{
  "model": "encoder-decoder audio transcriber",
  "dataset": "read English sentences (LibriTTS-R)",
  "train_examples": 15625,
  "gain_aug_db": 10,
  "noise_aug": 0.01,
  "time_shift_ms": 50,
  "n_mels": 64,
  "hop_length": 160,
  "input": "log_mel",
  "spec_augment": false,
  "win_length": 400,
  "tokenizer": "word",
  "vocab_size": 8027,
  "encoder_arch": "convnext",
  "encoder_norm": "layernorm",
  "encoder_activation": "geglu",
  "encoder_mlp_ratio": 2,
  "encoder_layer_scale_init": 0.01,
  "encoder_inner_norm": true,
  "encoder_moe": "top_k",
  "encoder_num_experts": 4,
  "encoder_moe_every": 2,
  "encoder_expert_mlp_ratio": 0.5,
  "encoder_experts_per_token": 1,
  "encoder_shared_expert": false,
  "encoder_subsampling": 4,
  "encoder_layers": 8,
  "encoder_width": 320,
  "encoder_kernel_size": 7,
  "fusion": "cross_attention",
  "label_smoothing": 0.05,
  "decoder_width": 320,
  "decoder_layers": 8,
  "decoder_norm": "layernorm",
  "decoder_norm_position": "pre",
  "decoder_activation": "gelu",
  "decoder_mlp_ratio": 2,
  "decoder_head_dim": 32,
  "decoder_fused_qkv": false,
  "decoder_bias": "all",
  "decoder_qk_norm": false,
  "decoder_parallel_block": false,
  "decoder_inner_norm": false,
  "decoder_drop_path": 0.1,
  "decoder_positions": "learned",
  "decoder_cross_attention_every": 1,
  "decoder_tie_embeddings": false,
  "residual_init": "none",
  "optimizer": "muon",
  "muon_scale": "original",
  "lr": 0.028,
  "momentum": 0.9,
  "nesterov": true,
  "orthogonalizer": "newton_schulz_5",
  "adamw_lr_other_params": 0.0027,
  "grad_clip": 1.0,
  "steps": 6000,
  "batch_size": 128,
  "epochs": 49.2,
  "lr_schedule": "step",
  "warmup_steps": 300,
  "weight_decay": 0.03,
  "adamw_weight_decay_other_params": 0.01
}
Rows from block 4 of the audio encoder of a small encoder-decoder audio transcriber, named by matrix and row number. Rows with one number belong to one neuron. Each number is 500 + 40 x the weight over its row's rms, rounded and kept within 0 to 999. All counts start at 0. Numbers have three digits each.
After each neuron's rows are labels from the 100 clips, of 14976, where the neuron reaches its largest size: "strongest on" is what is common among them. Only what is clearly more common there than usual is listed. The data: read English sentences (LibriTTS-R). In brackets: how many of the 100, against the usual share in percent.
# gate: MLP gate (encoder.blocks.4.mlp.gate.weight, 640x320), inputs 108-161
# fc1: MLP up (encoder.blocks.4.mlp.fc1.weight, 640x320), inputs 108-161
# fc2: MLP down (encoder.blocks.4.mlp.fc2.weight, 320x640, transposed), outputs 108-161

gate.251:529396483454478400482468469550482406508432509541561500547452456502448502526488489515511505569526457512510490486521456476520604510538518472496467540549535550511498
fc1.251:456495542520533520474532480481481496533523520515471536429490513577555543498547466488525556526520584471490482545471579452459508516419501501464471499524521534433445
fc2.251:493518455533545501503563528469516479486488464488469458476497557530534491549478505568531491474501525453501448556481481507461522506515481515445483453503498555627545
strongest on: the word "of" (95 vs 24.8); the word "the" (76 vs 49.2)

gate.73:475499445512460523430574508520499494503396475512559475462496500464455485491498472553544453518603549524426480444455544454503517467548544493495490512483503482502510
fc1.73:537517522561459536450466487519459441490517516543542462523542494442479495464469482469440508525570567449442478474521498564508523513492502546446546484493489442471490
fc2.73:444441546509542541522446531544519510482458504512488473525513475498504435452504483479475506531434559430505507484416491509489513519478541474599472522504450568536468
strongest on: the word "replied" (62 vs 1)

gate.246:537341565525443474481481565531436488481586525472567508501474434437520441477528425500495481444518484504432536563549526520500476471526474489511501555457509456502493
fc1.246:473467504512560501505563513493486522524542466548481490473526525527461461411502529520534531537494524494525492494459502500525448494509568430455459487425449515493455
fc2.246:544568542531501476500540475494517490538534488487570482528502479547452556473583449483490482497408459511523543598535464474528483484452429485493447525547523496528478
strongest on: the word "be" (42 vs 7.9); the word "will" (39 vs 3.9); the word "we" (35 vs 4.5)

gate.245:545476541475519472485455517490518509503417467479499510479479484515475529453486466540451451529486528535479549547481471489505516468488501560480489447483496496492471
fc1.245:540559498505465466454491494480461473411458535472452510516533516536482478523462581444550501629476403494458495518531435496543563484513494498508514538553514502485594
fc2.245:447417479531543526489530527540496465466470514461495491553527474545492586454530519442533537569448519532481480482506510569525469492459473490454423533481522475570518
strongest on: the word "that" (32 vs 13.5)

gate.503:466415521530517516523551489446482407451490476470513549559513503516493439505405488593434531495520536503556507493504467504543434388535486428484496485428548525518505
fc1.503:464502552521554489511484465485553517527501430477492498482456536540522529481478482545447508487543505491530499508521473422451503574473473519576541496465500468508501
fc2.503:446494541509465511527453535490462491447398488507412522406530454542505461520464497394549516518514516526502513466563526430521482469468582455523508573464488475550421
strongest on: the word "one" (58 vs 4.2)

gate.232:538563484543507505467450507497529575524505549484477401503480484592498477540500511427532508516509529504490442525433503560515506494568500522539416441448437530509405
fc1.232:528611512485498443460491485550558499515476550516498454527491514644534468479495515469491489495499510542515464511482602508517502466521467500494492405468441491500478
fc2.232:576542446508516453422520482506539524535445497447503560584531492540481497526514528523466465488566486484534468517500464486490512507428525438465470502513495503513509
strongest on: the word "all" (42 vs 5.4)

gate.203:521461482512554512479426471505567528462499472513472488508496591509521435513475460561585425592491506540472458447525487505544519424546483484505510483497451493497535
fc1.203:468491491458472516580461522502469527526436526519472471500526456485484488487575552541475563416531487559546583453544497503495492535509568514432509480481545469538587
fc2.203:407507513522522508550520473557494486437522462512483477459519483514416515428570477531527581465497492512576525469468469577504499443501470551482511470517557449549524
strongest on: voice: male (74 vs 48)

gate.474:502470515545451504476550484493452492518481511483569461441477574479464562538528373484484512496547578419447492479502486541522447493527350574415537525515456546512542
fc1.474:529540466504472597483510448516539455502553574466432532429479508411551510525517476480476480517541596407469446521462557522608518473506559492504492477554483506525508
fc2.474:512403492492522525479410551510449539461441548569500543506591511474437522505536484489459532501508580563466464544549556439510506561492442543421567482439484521522503
strongest on: the word "i" (42 vs 20.5); the word "have" (31 vs 7.3)

gate.117:471469494544537513503512501460540519488475580499515499524550474520574509531504504580433479505488562495442514516466462481497484514512500481436459455476550470494430
fc1.117:518509535515540489474531474487499563469456534503573440503525497526594488492528530567470502555530536465431460437415466451553512487484513520465490425466552490431468
fc2.117:432513505523528504482513514531508455544509562500492471513487527459502435445414475471556495538495459511481497552499510520469448505468468519518541548467507535483440
strongest on: the word "very" (33 vs 2.7); the word "great" (26 vs 1.2)

gate.119:538426526438522467492528544452567586434555427563550523458465448526555544507517530520566487518455546526489519499502609488461438460524489481506486509547462528454499
fc1.119:510480522452464524585480555464494512434469564489463473465551502536462555481498440563487508454480503467500485516572549513473473479458452551537457482428519481519521
fc2.119:477426470462523448505579568488474544560478539524524471544481511427520454496476470454549448488451526500491477434549493495479552506499486412532508502497536420516477
strongest on: the word "be" (52 vs 7.9); the word "would" (50 vs 3.7); the word "had" (25 vs 7.7)

gate.265:502555477517503487531461514480475528499410542504486496465503444488524504563513497521595463577553493466461447465541512505546574494549569473552466462512517481521543
fc1.265:502471520515450531485538499509509421508550460495511475531496582504484544466491497440403547421459528545527487532489496501489485482458452542503492570524492498478517
fc2.265:461501561521565527457431505459522497513452480544510532518520567493425464467538535543538437565487464497527580507476528545441516474519524500525539551470552448453481
strongest on: the word "him" (27 vs 6.3)

gate.556:534495464481521508522494548475446531470538522573504517477523457491516496542475482420444473472443510490469490501624474477497510585516489567566557483519489503468466
fc1.556:507426522480453468497499511550535517522566509468432500526438507591417566458518480509488519483540488418426486536526569402517506500481504531424464485457456510537469
fc2.556:538478463485519597412433534451554537468501562457516513477514586471521480489453484511465501476587554547483500563539531527461419483584494457416459535545488509498465
strongest on: the word "i" (50 vs 20.5); the word "will" (42 vs 3.9)

gate.262:505448520465505464524562571514524474572501517514469537500530505567413475483486491494605513556542543581512550497506444553485536529469488483495522476472483479467447
fc1.262:536521500484580504538522507449460517454501480525528503508493492547526507469527454522555511446513448478485493467595544493488521410542553373554487471486528456491499
fc2.262:518461512472452415468482460428505401473454488523475550449502470478437550477430473458506449484478559443505489445451491529460472456486455533491462553552601466477532
strongest on: the word "that" (57 vs 13.5); the word "but" (44 vs 9.3)

gate.224:592465483512500490428532504426506469456472479491492512457523440474445466507551481579514504458545536478440511513502587468504458398526551516472470546460526529450462
fc1.224:545484564493482388476484459542490516603557467489603504490483517467574487454558515516496511520460458486499457524515473496493465466512543462459491504535497525477507
fc2.224:515463513513563527527523465428496546464501434567434487456433411552480581494518498496453502532488501493494498483498545578499504505489499517522442490458432475503507
strongest on: the word "be" (29 vs 7.9)

gate.12:500478496494479504462517523576470493439480532506510509548486520512511528583527553565538553515512493600450463474522472519588512501574520476482506539506486484504555
fc1.12:495511540505545448532501547440547513497513468415494452436546541481498477566451560531494516521517524464523529441539517498514499553455465469561517524473546416487540
fc2.12:509467585479541573453479523534483540484492543502487513501521510537496636547535560549450434524488544500514522531629516426502526464463494439485413520476475503460469
strongest on: the word "man" (27 vs 2.6)

gate.484:442528528505449579554545480516534547524585504561435532513543484554490520520476494504480420511509389527454514454478437548535442563486510519490448487497494503494492
fc1.484:461470541466495504496511488480482560510551531523450562523547482502497472510486501550531466530543443536471510453455501533536474567470447474581438484490553455544445
fc2.484:509505518554497519505560485490584493509502534464470548527475540522549594574466487496538544521495528464547465441505540458496544368485468514469502567582511480514582
strongest on: the word "with" (80 vs 8.9)

gate.129:480420515506488514517529451443490501470548511484399474495496568475537453456522495471531534532456558510468464501469481575512545596544598603471505550465476484515526
fc1.129:506551523424495521503458486467493490501502472545466554479535538463464552496453534448448442556527520479528501510532534433479517523463478484596505489457440557470520
fc2.129:539482452466422492488543499528495555503564534457534439478456475465528476503468467560462597440494474514560540518470515450462465552529442488554486531495522514444508
strongest on: the word "it" (40 vs 15.4)

gate.310:475474492416526524479544482560481452556494508447566531525549520518494494473498586530484545484455488462488544471543457517479532484464473484526475542524579514499523
fc1.310:391540542549493501474458448437468345467471531567438439486495531562500510570551527556528456466536558570533502563454472523496488525560440526455541531469440513485503
fc2.310:505491483423457484525485473549567486516449482513513519540471486465526428525476513490454481486448493545500499574533475466499483428540479453450483520468531513448495
strongest on: voice: female (80 vs 52)

gate.164:554515481507456529452487497418550508485500543445499484478505540493561595531523465513460517523507518488423474466462509514516520445487523572449457513528442407515408
fc1.164:579529510442437590486480536459558536441482580515617455498501540511576540545537473493438577548531493475391452497473557512476531435504493563452457509532470418551428
fc2.164:476499432496485514512459483529508559482472495434527470473506561490515493490459404484516499525466510449451545461460503511552571526488454500517515472566566482513561
strongest on: voice: male (74 vs 48); the word "and" (67 vs 31.5)

gate.518:523497437570517494466545461558445417537516486547539527458527506525456515498510435521475454489550526495473533502562502438437474497482496602588467501496497519480456
fc1.518:479471539437494491489461481485524478477451538488468531498480500524553466458485550494481521432440460515563485489402468561553441423525482497499532517518573452518554
fc2.518:514451448457459505457452533540475504511559510522504567507458450498468487495425429511521543463468540448468539495429527463462534575502507469492456432478447495478567
strongest on: the word "all" (59 vs 5.4)

gate.582:515468507496474481511505463503458494486469485517572520480475554471494456519426529529520492476481393524527630515546464507554513525571460533510494485477472492526515
fc1.582:425505462551532491453423506509558570506505454504494485523503515583454550466494453487548451471505547491490482566478501569446449499407464446523496569523389543526492
fc2.582:558515475541488513440504533444509482459458518526485505453517491539495486523430433496470449501455400461450403533501533530456482502589451522478468515513455563572545
strongest on: the word "of" (95 vs 24.8)

gate.329:459493475523522488476504460480441617483491526481553490476501486512538498539468554428485475536548486543458620493530433424507572479563535532532488525472494506437514
fc1.329:542543523492492518559488512475505422552449416532454507461485470549456478459533483474487632483515480517517510518499507564476414529486527537510530592521472481563400
fc2.329:481483504521488407508546491527527465472468444492487518538434471540476509476476510476447522488434511489456526460493480529510487478537528458546502473529509482536470
strongest on: the word "i" (46 vs 20.5); the word "was" (38 vs 15.6)

gate.627:460509455523524564615493497519467576492479558381513479503480395508471586466419499553479501547510467470433437501505547510556530473506521481413426471440501528532520
fc1.627:525531585541579542451496526485501509509562469506522497465487546489534475551489553511444522643476508561511511474549453470497493457543514451490517475443517500514437
fc2.627:516440531491495466473489482458533532515584511523572449494466485496470477496566507483528517541525551576573473551503463444467538545480430535486489452497491437491470
strongest on: the word "i" (69 vs 20.5); the word "my" (48 vs 6.5)

gate.576:492565455483498488520519507560480446500450547490446436565542519511494557441524548505509416546541463543573495460451483618486469422574434477474548575437504501522537
fc1.576:482549533488435466520530578465514404564473519550441498434497507512488460486470569545513463516534487486525504550418431536517509537516446436484496477488520526458482
fc2.576:505532497498520597441522394485537557514516476532526506480429426498492370516541508544511466433506542480555534504521472535526585413593482473468566467491501461557504
strongest on: the word "but" (99 vs 9.3)

gate.577:501453551561460490497449489532497490445525450410547442475592442490490508458479482426538498463488446537469543553485572488485511544483470581517473406556467469425409
fc1.577:502551425419544517435470532497546528570531535604441502453488484520477534472443556583507497505472462483532518504502525504531474489501476438474503562431500567552503
fc2.577:531504517498458471520470529492555531500567560484448540508519486444487541563556540592466461565457496540502539489540404458487486467540500496493548392491441488559493
strongest on: the word "and" (94 vs 31.5)

gate.567:503455501544487577488416520551510552494559520452503546469545500502536513427493438469488481497402511566534497399554447546501560530489425483474441503545447524496546
fc1.567:516431531515519525527427463593483504478488461485506502473565591457530511514523493544503526493422489473487543348560501452493517542489550580522510438504502480490466
fc2.567:483564493539474506431555470449457563466515505474465513525456525467467505522449493565514475501484547496496536451508512480428481529547464533483543493433521478505534
strongest on: the word "you" (77 vs 14.3); the word "i" (46 vs 20.5)

gate.101:489443490545542542496417548492489516484460443459461432479475511507525463498495519514510526543403540513476491385479463550533476550551577479463489523458489416526514
fc1.101:536524545501470513476491565498501526475518478460455478455524495540473530497482490485530539486438499478561569532443533506465527524495457488495487501449513486466470
fc2.101:508509538493498517507462414444543504447596537582439456536555453557541504521493499569512482489549549519538478537497520520483508577486524446543516446502534483532512
strongest on: the word "with" (72 vs 8.9)

gate.511:518523572430558518495527559561475553477500511471427496547497433502418503532456471420537529497480483478524512447475523540522465534473495443554513495525531540457496
fc1.511:513519508424494437526546492504490526518474517425511455460509480498505456527433490441578533510467511519533509501460492492521410564417439434461475471530520569492513
fc2.511:516561502533472520488513555460455472496547572534508513545546495478463486504516487511437520523447501498511491440506477541471476597580531467567549468555478483469483
strongest on: the word "been" (35 vs 2.9)

gate.427:436493523487539476482456499561516515510471508453535439533465496485505514466484525516502479497497430521512462517496557489540490499555534515602495441550512498531456
fc1.427:528409501499392496472466457533609514477443527521499477487516519432460552507538521460558512474480457480487549501502511462550561549533559449439494550469481524524564
fc2.427:581548492501513438473483545492419507482515487464506485468514531508528495427517488492505537537517516435522508441504526449621536442512408519518552482518496453464525
strongest on: voice: female (79 vs 52); the word "she" (47 vs 8.6)

gate.126:489577527511538465452451515494434459486569461539411466554485519484540515511555552489514535451500509553504435485490485583498530537513484482481525502408552470479475
fc1.126:501506494509485511575559454530537480499514552514533552445479484474574495507482386490453544528501448481476567501532487517463551519565519549477511489550526388510566
fc2.126:396498496481505437481441457515543489528508523511477473513530466432504471500368430522523484506510523493538464543524523483536562529402530552461475485471488461429434
strongest on: the word "first" (29 vs 1.3); the word "most" (28 vs 0.8)

gate.88:472563548501522477561451594555533453519452569549462499514516512511505472532551525534457480492539547518525441508527415449519438522498467529469508566533457562528486
fc1.88:509530473522447486522478471478492557479494478493536501479503530504448493504447522484500521450512539453474461448551448459590513580460564523436344514526507519544465
fc2.88:529436458576524413519523551497480508542500453518476458499515526553470572512414436488509514536536509507490546526527590484493492515448514533444427499539536469503519
strongest on: the word "but" (61 vs 9.3)

gate.517:483472550460430453481495600499486505478512501479484505464478498538505493483487532481543561452523517524515449505551507394465413478556517492530431525487439482472497
fc1.517:437506459512490449508417479522482482498483561579448483518558459517494556466480531547512479481568459568510492527520585462457463493512505460481482428449491493539506
fc2.517:442551506445529504506543509494515508516427409434514467439552556424577590477478526509520414460443528497546527501442497554480514504472425555487473560496477518515505
strongest on: the word "three" (47 vs 0.9); the word "through" (36 vs 0.9)

gate.202:543472556496488434529493545525480423535439491491464550485420453489497440496644498565509510515479523539517478475469472520470537506500506537562476499465514508474493
fc1.202:472527573517506542544490484479519499530548451575507606458553460483498535556544422387497544499555519463524545450519482535503558519532527436534531470484480522496530
fc2.202:489558574567469528511489546525434519482501547493522483567480520510478484480510510506481470543419465574494515433470476541494471548511512545610528481485539507489494
strongest on: the word "one" (36 vs 4.2)

gate.425:561470508513484542454598577465497460516525502465521532507525477522492514479505443476525499511471484552487555456515451518496489566504554512541528452508432484532433
fc1.425:511467463502421457433423523546462532474439500559572492497500575513550525468495523472481433470529565467498485462446486451519455491435552545500503480501484553468474
fc2.425:524501534489529499525535572502507419419483507485581456484486543439438504509459588479491542439493539471472495469462465548497515488574457580480515513479562517432523
strongest on: voice: female (79 vs 52); the word "took" (27 vs 0.9)

gate.275:478485464447509514466526585517445511497422559451498406401530511438503506509476536538446494561593533468521525489497405499540492549485504509429541514565525510426511
fc1.275:498545441493505504483503517495542499535476551427512467460563497457529512454470498498431461542486521412519535467564496518554548557469466473438480454500542475506473
fc2.275:594467480521455460477534526454470442540484471455495545466441466423458514540579535435538472469464543403497408429533513443476506434449418501483469523498519480595513
strongest on: the word "you" (90 vs 14.3)

gate.176:493506546435444469488546448531473444445526541489483520510522495439486443452515440549508564555487547527547478502568425499500496485535520498513507476511544475601592
fc1.176:501502550552421572552495563532491504445503490484457464536502556524401493489542485484428486477520552510536540501447501518500496543452500508502494483518500488495477
fc2.176:438487481448570524549533445531470483489511455536501472491500480537489557504442481505424518512493453504542513538529546404527480495490510512492515544473475540562572
strongest on: the word "of" (51 vs 24.8); the word "my" (30 vs 6.5)

gate.337:488372434477485524521495520500487597434458513548546540482473520519464492495597608541537527548503518539455492509430520449473507487500533495547545516452459449534479
fc1.337:519542432502469452494487457494509485493555472466459425477513510516516529474461487495448485480516508492519512562553523494524475398518467563464474468483547488486534
fc2.337:544470485501406497553540451497497459437465416517502546500559517515529513502477457521509456514549574523544442513464499515510521475547473487450454442538594539498550
strongest on: voice: female (90 vs 52)

gate.536:459531471522500511490511490583535559470537527492455476470522533399546494504463527533477568532469530510405546462494515464509494555463463464488481520454463553473463
fc1.536:474442473469492490521485482448536524509457456463535555521495539540485487508527528500558434465465496487584469499472515536466527404542467526517495454574563448503469
fc2.536:476543535547544518503511551464529510589514432458538495405526519513494480477485528557485520484452432508456572517521534468514525482493555454532456479557486514498550
strongest on: the word "we" (91 vs 4.5)

gate.186:436490447542484559534454510497535442509488538429447508525513581501453493462465507508485546488460558492504452527561455511487541513520477554537480435494487507467525
fc1.186:476495403472495502528511483517523507515553530458396542481535560534443488523458519510477522479457578496590424469512485517532489475463500512483467491459434487507511
fc2.186:493559514490491462551536486535481474442480447542484525482466515514515516531424422487500525485502550531504506591466470461450489499469480499500483581366503508499530
strongest on: the word "very" (51 vs 2.7)

gate.564:488456504477442582530461419594529508491525570477533530518512528490546462537608487560491478476466463509444502511567457454487559435523462554541477546467506518486507
fc1.564:461446489529435527491560505464570485583501466561516536487453524537561533549475441480538437539548494575497496504489541458493488498566535575551416524567514523538469
fc2.564:445447431533524501517519564527500458520480487561551477598492436493504516461470506525470553549500477475505538518486549473555485491518535539472603468543485546455492
strongest on: the word "and" (67 vs 31.5)

gate.594:481521487486510506475484541478386445555524489528454496508465488536448416518455471536513490504547471464549475528482469521518514536504534428461477446510511473476531
fc1.594:552439525521515471561507461449557461532488485458486481452493540444533585439483499518482494451502509541442497466437516508490458497501514466475542512459485593538543
fc2.594:499489553538501596486505556555506477521478456483484458500473461561506538539545495525409518540447520488549477477389529516480462419505469534536502497480520466529513
strongest on: voice: male (75 vs 48)

gate.353:517559433475479527568455522553480571478566541561404516514551475477596578504474482516495475525451490497344504522528502480465485469569477476528536514457506512422500
fc1.353:479467532553507528528545455488480577512571516543471513474570490540534494493488477504540525442506418520528503509538460434521447468498488486491483481481517505403541
fc2.353:487486529462484502528522522481510530507457508541598497478469559550476493516517495513459482543478492456494438493518449479464563438499492461504468483520540461505591
strongest on: the word "with" (90 vs 8.9)

gate.394:461479557476482503499567535499452529509518519511487500508463463524567447511544509549503498545464585514590513533449484519493465555496437406499523565538466468488507
fc1.394:550513431533579525544416470500505476535508465475528535488442530478453501532473507400479528442529494452415505420530540497591500395553532566487511448467496550491491
fc2.394:586508516479482433478495523465439452521436528504471535435452478494514547564503481535479510585466483513429445443468546479454479486417458442572437480505518513516493
strongest on: the word "that" (47 vs 13.5)

gate.632:514540498454469544544536471453512511517451488469631486528480530539494521571477535539497521469488536591493508523455525504457536471434541458516459516439469590476528
fc1.632:543529516542519562454553513477428472498507460493489530455459458455477475535506523567522542493538511526524476423485465449482500533411509463524475519548542511465547
fc2.632:496505488540495441507494503531608496569542425444446513508482420593428478542484489463466491524469525534509505470512490518490509496547429481544469497566510505511559
strongest on: the word "that" (32 vs 13.5)

gate.573:517488530524505428485549486557514530539550539472486467543424486356537456455480550522466530480483524472519534455491550494540539487523437492499451509564505531488499
fc1.573:506519476557559576456489510496547448579507514565484545478500522551473571591541486477487496529500488518511501452563583544505493506459474556513553506474456465489476
fc2.573:553485502469516452491488505447491541453556507522485503468519452490445464511513548595514467492468531520514548532465527490496474460555490561466454437520483525471444
strongest on: the word "i" (89 vs 20.5)

gate.159:470479443454495452458422524541530474449501464525474475503553448468518506479483568554475500456501406558508427509524461508526496526517477499451549467488432531484503
fc1.159:481487417457411514538535542565477542470482516478485517504485447498488509595510489490453435511458515488517486539509451504501382527500475515448476518481492567518513
fc2.159:526456482451502518500595537499477416490487550512525477462442508543446463544508484538460593493536527558562447428484460480512531408486523431462497552539497482451485
strongest on: the word "with" (51 vs 8.9); the word "without" (34 vs 0.9)

gate.108:464480423467556498509460453512493468524467559526498443445484470553531510504531467493498495475509524489487491449508479480457517512528534483464523451570488555499521
fc1.108:464526422499619497483472445473489500450466551512480460484537456524527442502443493505515453412505452544467497489564523441413486505523540422438506492547485580458552
fc2.108:465541461443463472517508502547449488541483469463487466530547568470532412418532483547481532487471516440469495452498519493535525461447482542478472554530526621510465
strongest on: the word "man" (26 vs 2.6)

gate.512:601472440485515526524475408486527523456470476447533555508429526519529524470375570505497441498490495543504473447497611455490501581571438532520498522554501534569452
fc1.512:587519436495482501556511435430585459439496484477532591493475539504498560495385557486509432478507456508494479449518576465466497561545453544483509520549461527520467
fc2.512:534485439472448500471494515565495505502535467471421545608482471527432501467503489533438515499523499433433533554547502537511519560481544466585430454538526540486457
strongest on: the word "him" (36 vs 6.3)

gate.631:552447481479511531509564429467478540509480514520550499551488557484532547531469578432520481547510509524485492449618509515547532571491558550460474535522476561498473
fc1.631:444510504569518461532494586440494497525477469502474507470538526470412493441565459494500467497538447439464574576527520553527468495551457518459423514488483436497454
fc2.631:459548519477495459502475618504514511511455548468546455573476549565522560495590532481531535464501464548527468506460522497534482488520484522493494461600524519512495
strongest on: the word "man" (47 vs 2.6)

gate.526:518491507467460489527512463524499497550469528537556516518545507483583542480366531445546453552449502505418547519518477510439469564467491469505515544479569495526481
fc1.526:495554525460456498535524450514501544535481518499499487495522514526524486517443487472518481514458463479416487489521518536473442496473502453532551546539525513523371
fc2.526:469522531428513490523517544470534519554427564502466533477540464492434469534532489495474491456515415489457532431549476534479518505472462491495543486484554482496436
strongest on: the word "it" (43 vs 15.4)

gate.481:583494446473517546569492501549463462511504502495467421449544466424456498547527538524510509477504549472410457454537492487471558505550471505468500465496468462507553
fc1.481:535436457456490473467450518532504503506579510488429488504558458448495538470461551539512438442528498456447491519530483520436543539508386490472506514522438540530584
fc2.481:610394496471479517565450477568528494455498462470430531357488452490455516497514510475424545514478564524498549492505487563537479466450518538563581521517439484514514
strongest on: the word "we" (33 vs 4.5)

gate.613:526450543529577548526413539552537431524455473558453569502532462540490514459555533542508505586559558521545475531478564485518571563513533472473467518466551511524494
fc1.613:429530515458484551572526500547524527453550530472480432512468534464451523542541496476490470501464450436490519465516485478432414448520494512552449561479466562436568
fc2.613:465459496503525453491533510486413517585576427576560422510516438500429555465521450519537514536484477517488481528481487484474515482482494491490445507556558471432483
strongest on: voice: female (82 vs 52); the word "that" (35 vs 13.5)

gate.448:470494524464475517429505471476573540546371516491482491543562523584520507558534533517492437554506540488533501514495504449465503584504469513466457569501465511468495
fc1.448:556434506524526524538533461515536520510584553513484455531469395447516529492498486477546475508534454577529448515496491542453526569527602539477452439516404444547549
fc2.448:504464417504560478546480547485531507559514451517485535460502473462497419450559505480481582510466458457484505505494540460501524507556480422461512519565471446501564
strongest on: the word "but" (58 vs 9.3)

gate.53:473501482543459483430508470516495415604522477472508523524456544559525494501528447520478514511457560452510534466483509497502474466460472440538532524471528533508411
fc1.53:497463523558535501512528451479499579513497440481515517429440528564547479489426484562524514470494484570530530513480528380563529412545541507590507413466482505521485
fc2.53:440525527582528511467555485472513507511526468486593530524487517529504607471418588515549446513413487471501568519511512435476428503458508500475541480553438518568402
strongest on: the word "all" (52 vs 5.4)

gate.444:541474483507473451493449509472494464488480508511428510581439505560421458473582510435525533521496553460575540440528474502547531441516541498534391484514489499547497
fc1.444:486493466483539453533571490558454509512544544490488462501497491515433487516524471498538539466470524518586492481450509554503557410552459503519493376523522492529426
fc2.444:534580535536524541479479492452523505495494487498480512552528491504426552521454470544490467484536528505529435484570523503509472496556554450498445473526555519507506
strongest on: the word "all" (40 vs 5.4)

gate.630:533500487562469465488508472502489444510526555567438522449504536576456425499489443499473544456442573550537503431536545468501510460554434501439454471528542490543482
fc1.630:528460464542483455452489509518497505538508534536441515426485500479501459555524519485466441529522557495512504486508516530541512447439432486461493513573569515571508
fc2.630:461461549521545483489473541502500508497429447481450514572489482493512565483541461443550496620516446518564529546478449487498506601565466572443493505524555497539504
strongest on: the word "i" (44 vs 20.5)

gate.605:522512477468499511538522511518509522485570499554561498493548497547465510485527510507535445458492520402488517468473499460493451471504502526452484580504542482563481
fc1.605:481518450488514468494599529533468538498532512527533496487541516453539566474541566551434520459446472451472540466437503494486479445490511529488516530481474503545467
fc2.605:552485445518554507498457452506512544453494452491508489544535508568495499506522545539463526482577539512520540509471417510483534505506567560402447446500550504469552
strongest on: the word "with" (48 vs 8.9); the word "what" (29 vs 4.4)

gate.218:529539552421566450461486536509564501455522530474489474488473597509473465408514564529470494480517570517503498469452467486545464508530513550501465495439522435537478
fc1.218:529401506487500439482540482476541459483449486494542499536492557461558555489491477550480558509494483489476426533541408530434489538568431474423517477543472494526449
fc2.218:474471549414535484508531538509512575482489337563454479475447441514530512549466493453514596409513554461466515499518502517511513506475487530416502566484504477465504
strongest on: the word "all" (55 vs 5.4)

gate.620:497509460462488467472462493449516530510475467489479417476509476486501515418574452472536502465484519504599477489453498499544475429568481493533470468447483441472433
fc1.620:433477537523553478512553551442426439419484582531467487472540466512487429506455490445424467572508498502460472552526533488489501464482547533472476490519515538489479
fc2.620:502488477531547482512499506549576588451501446515506517526523505490501445554542494506514475515534492484482548483511563551533508458606506509421462532523545501556553
strongest on: the word "all" (47 vs 5.4)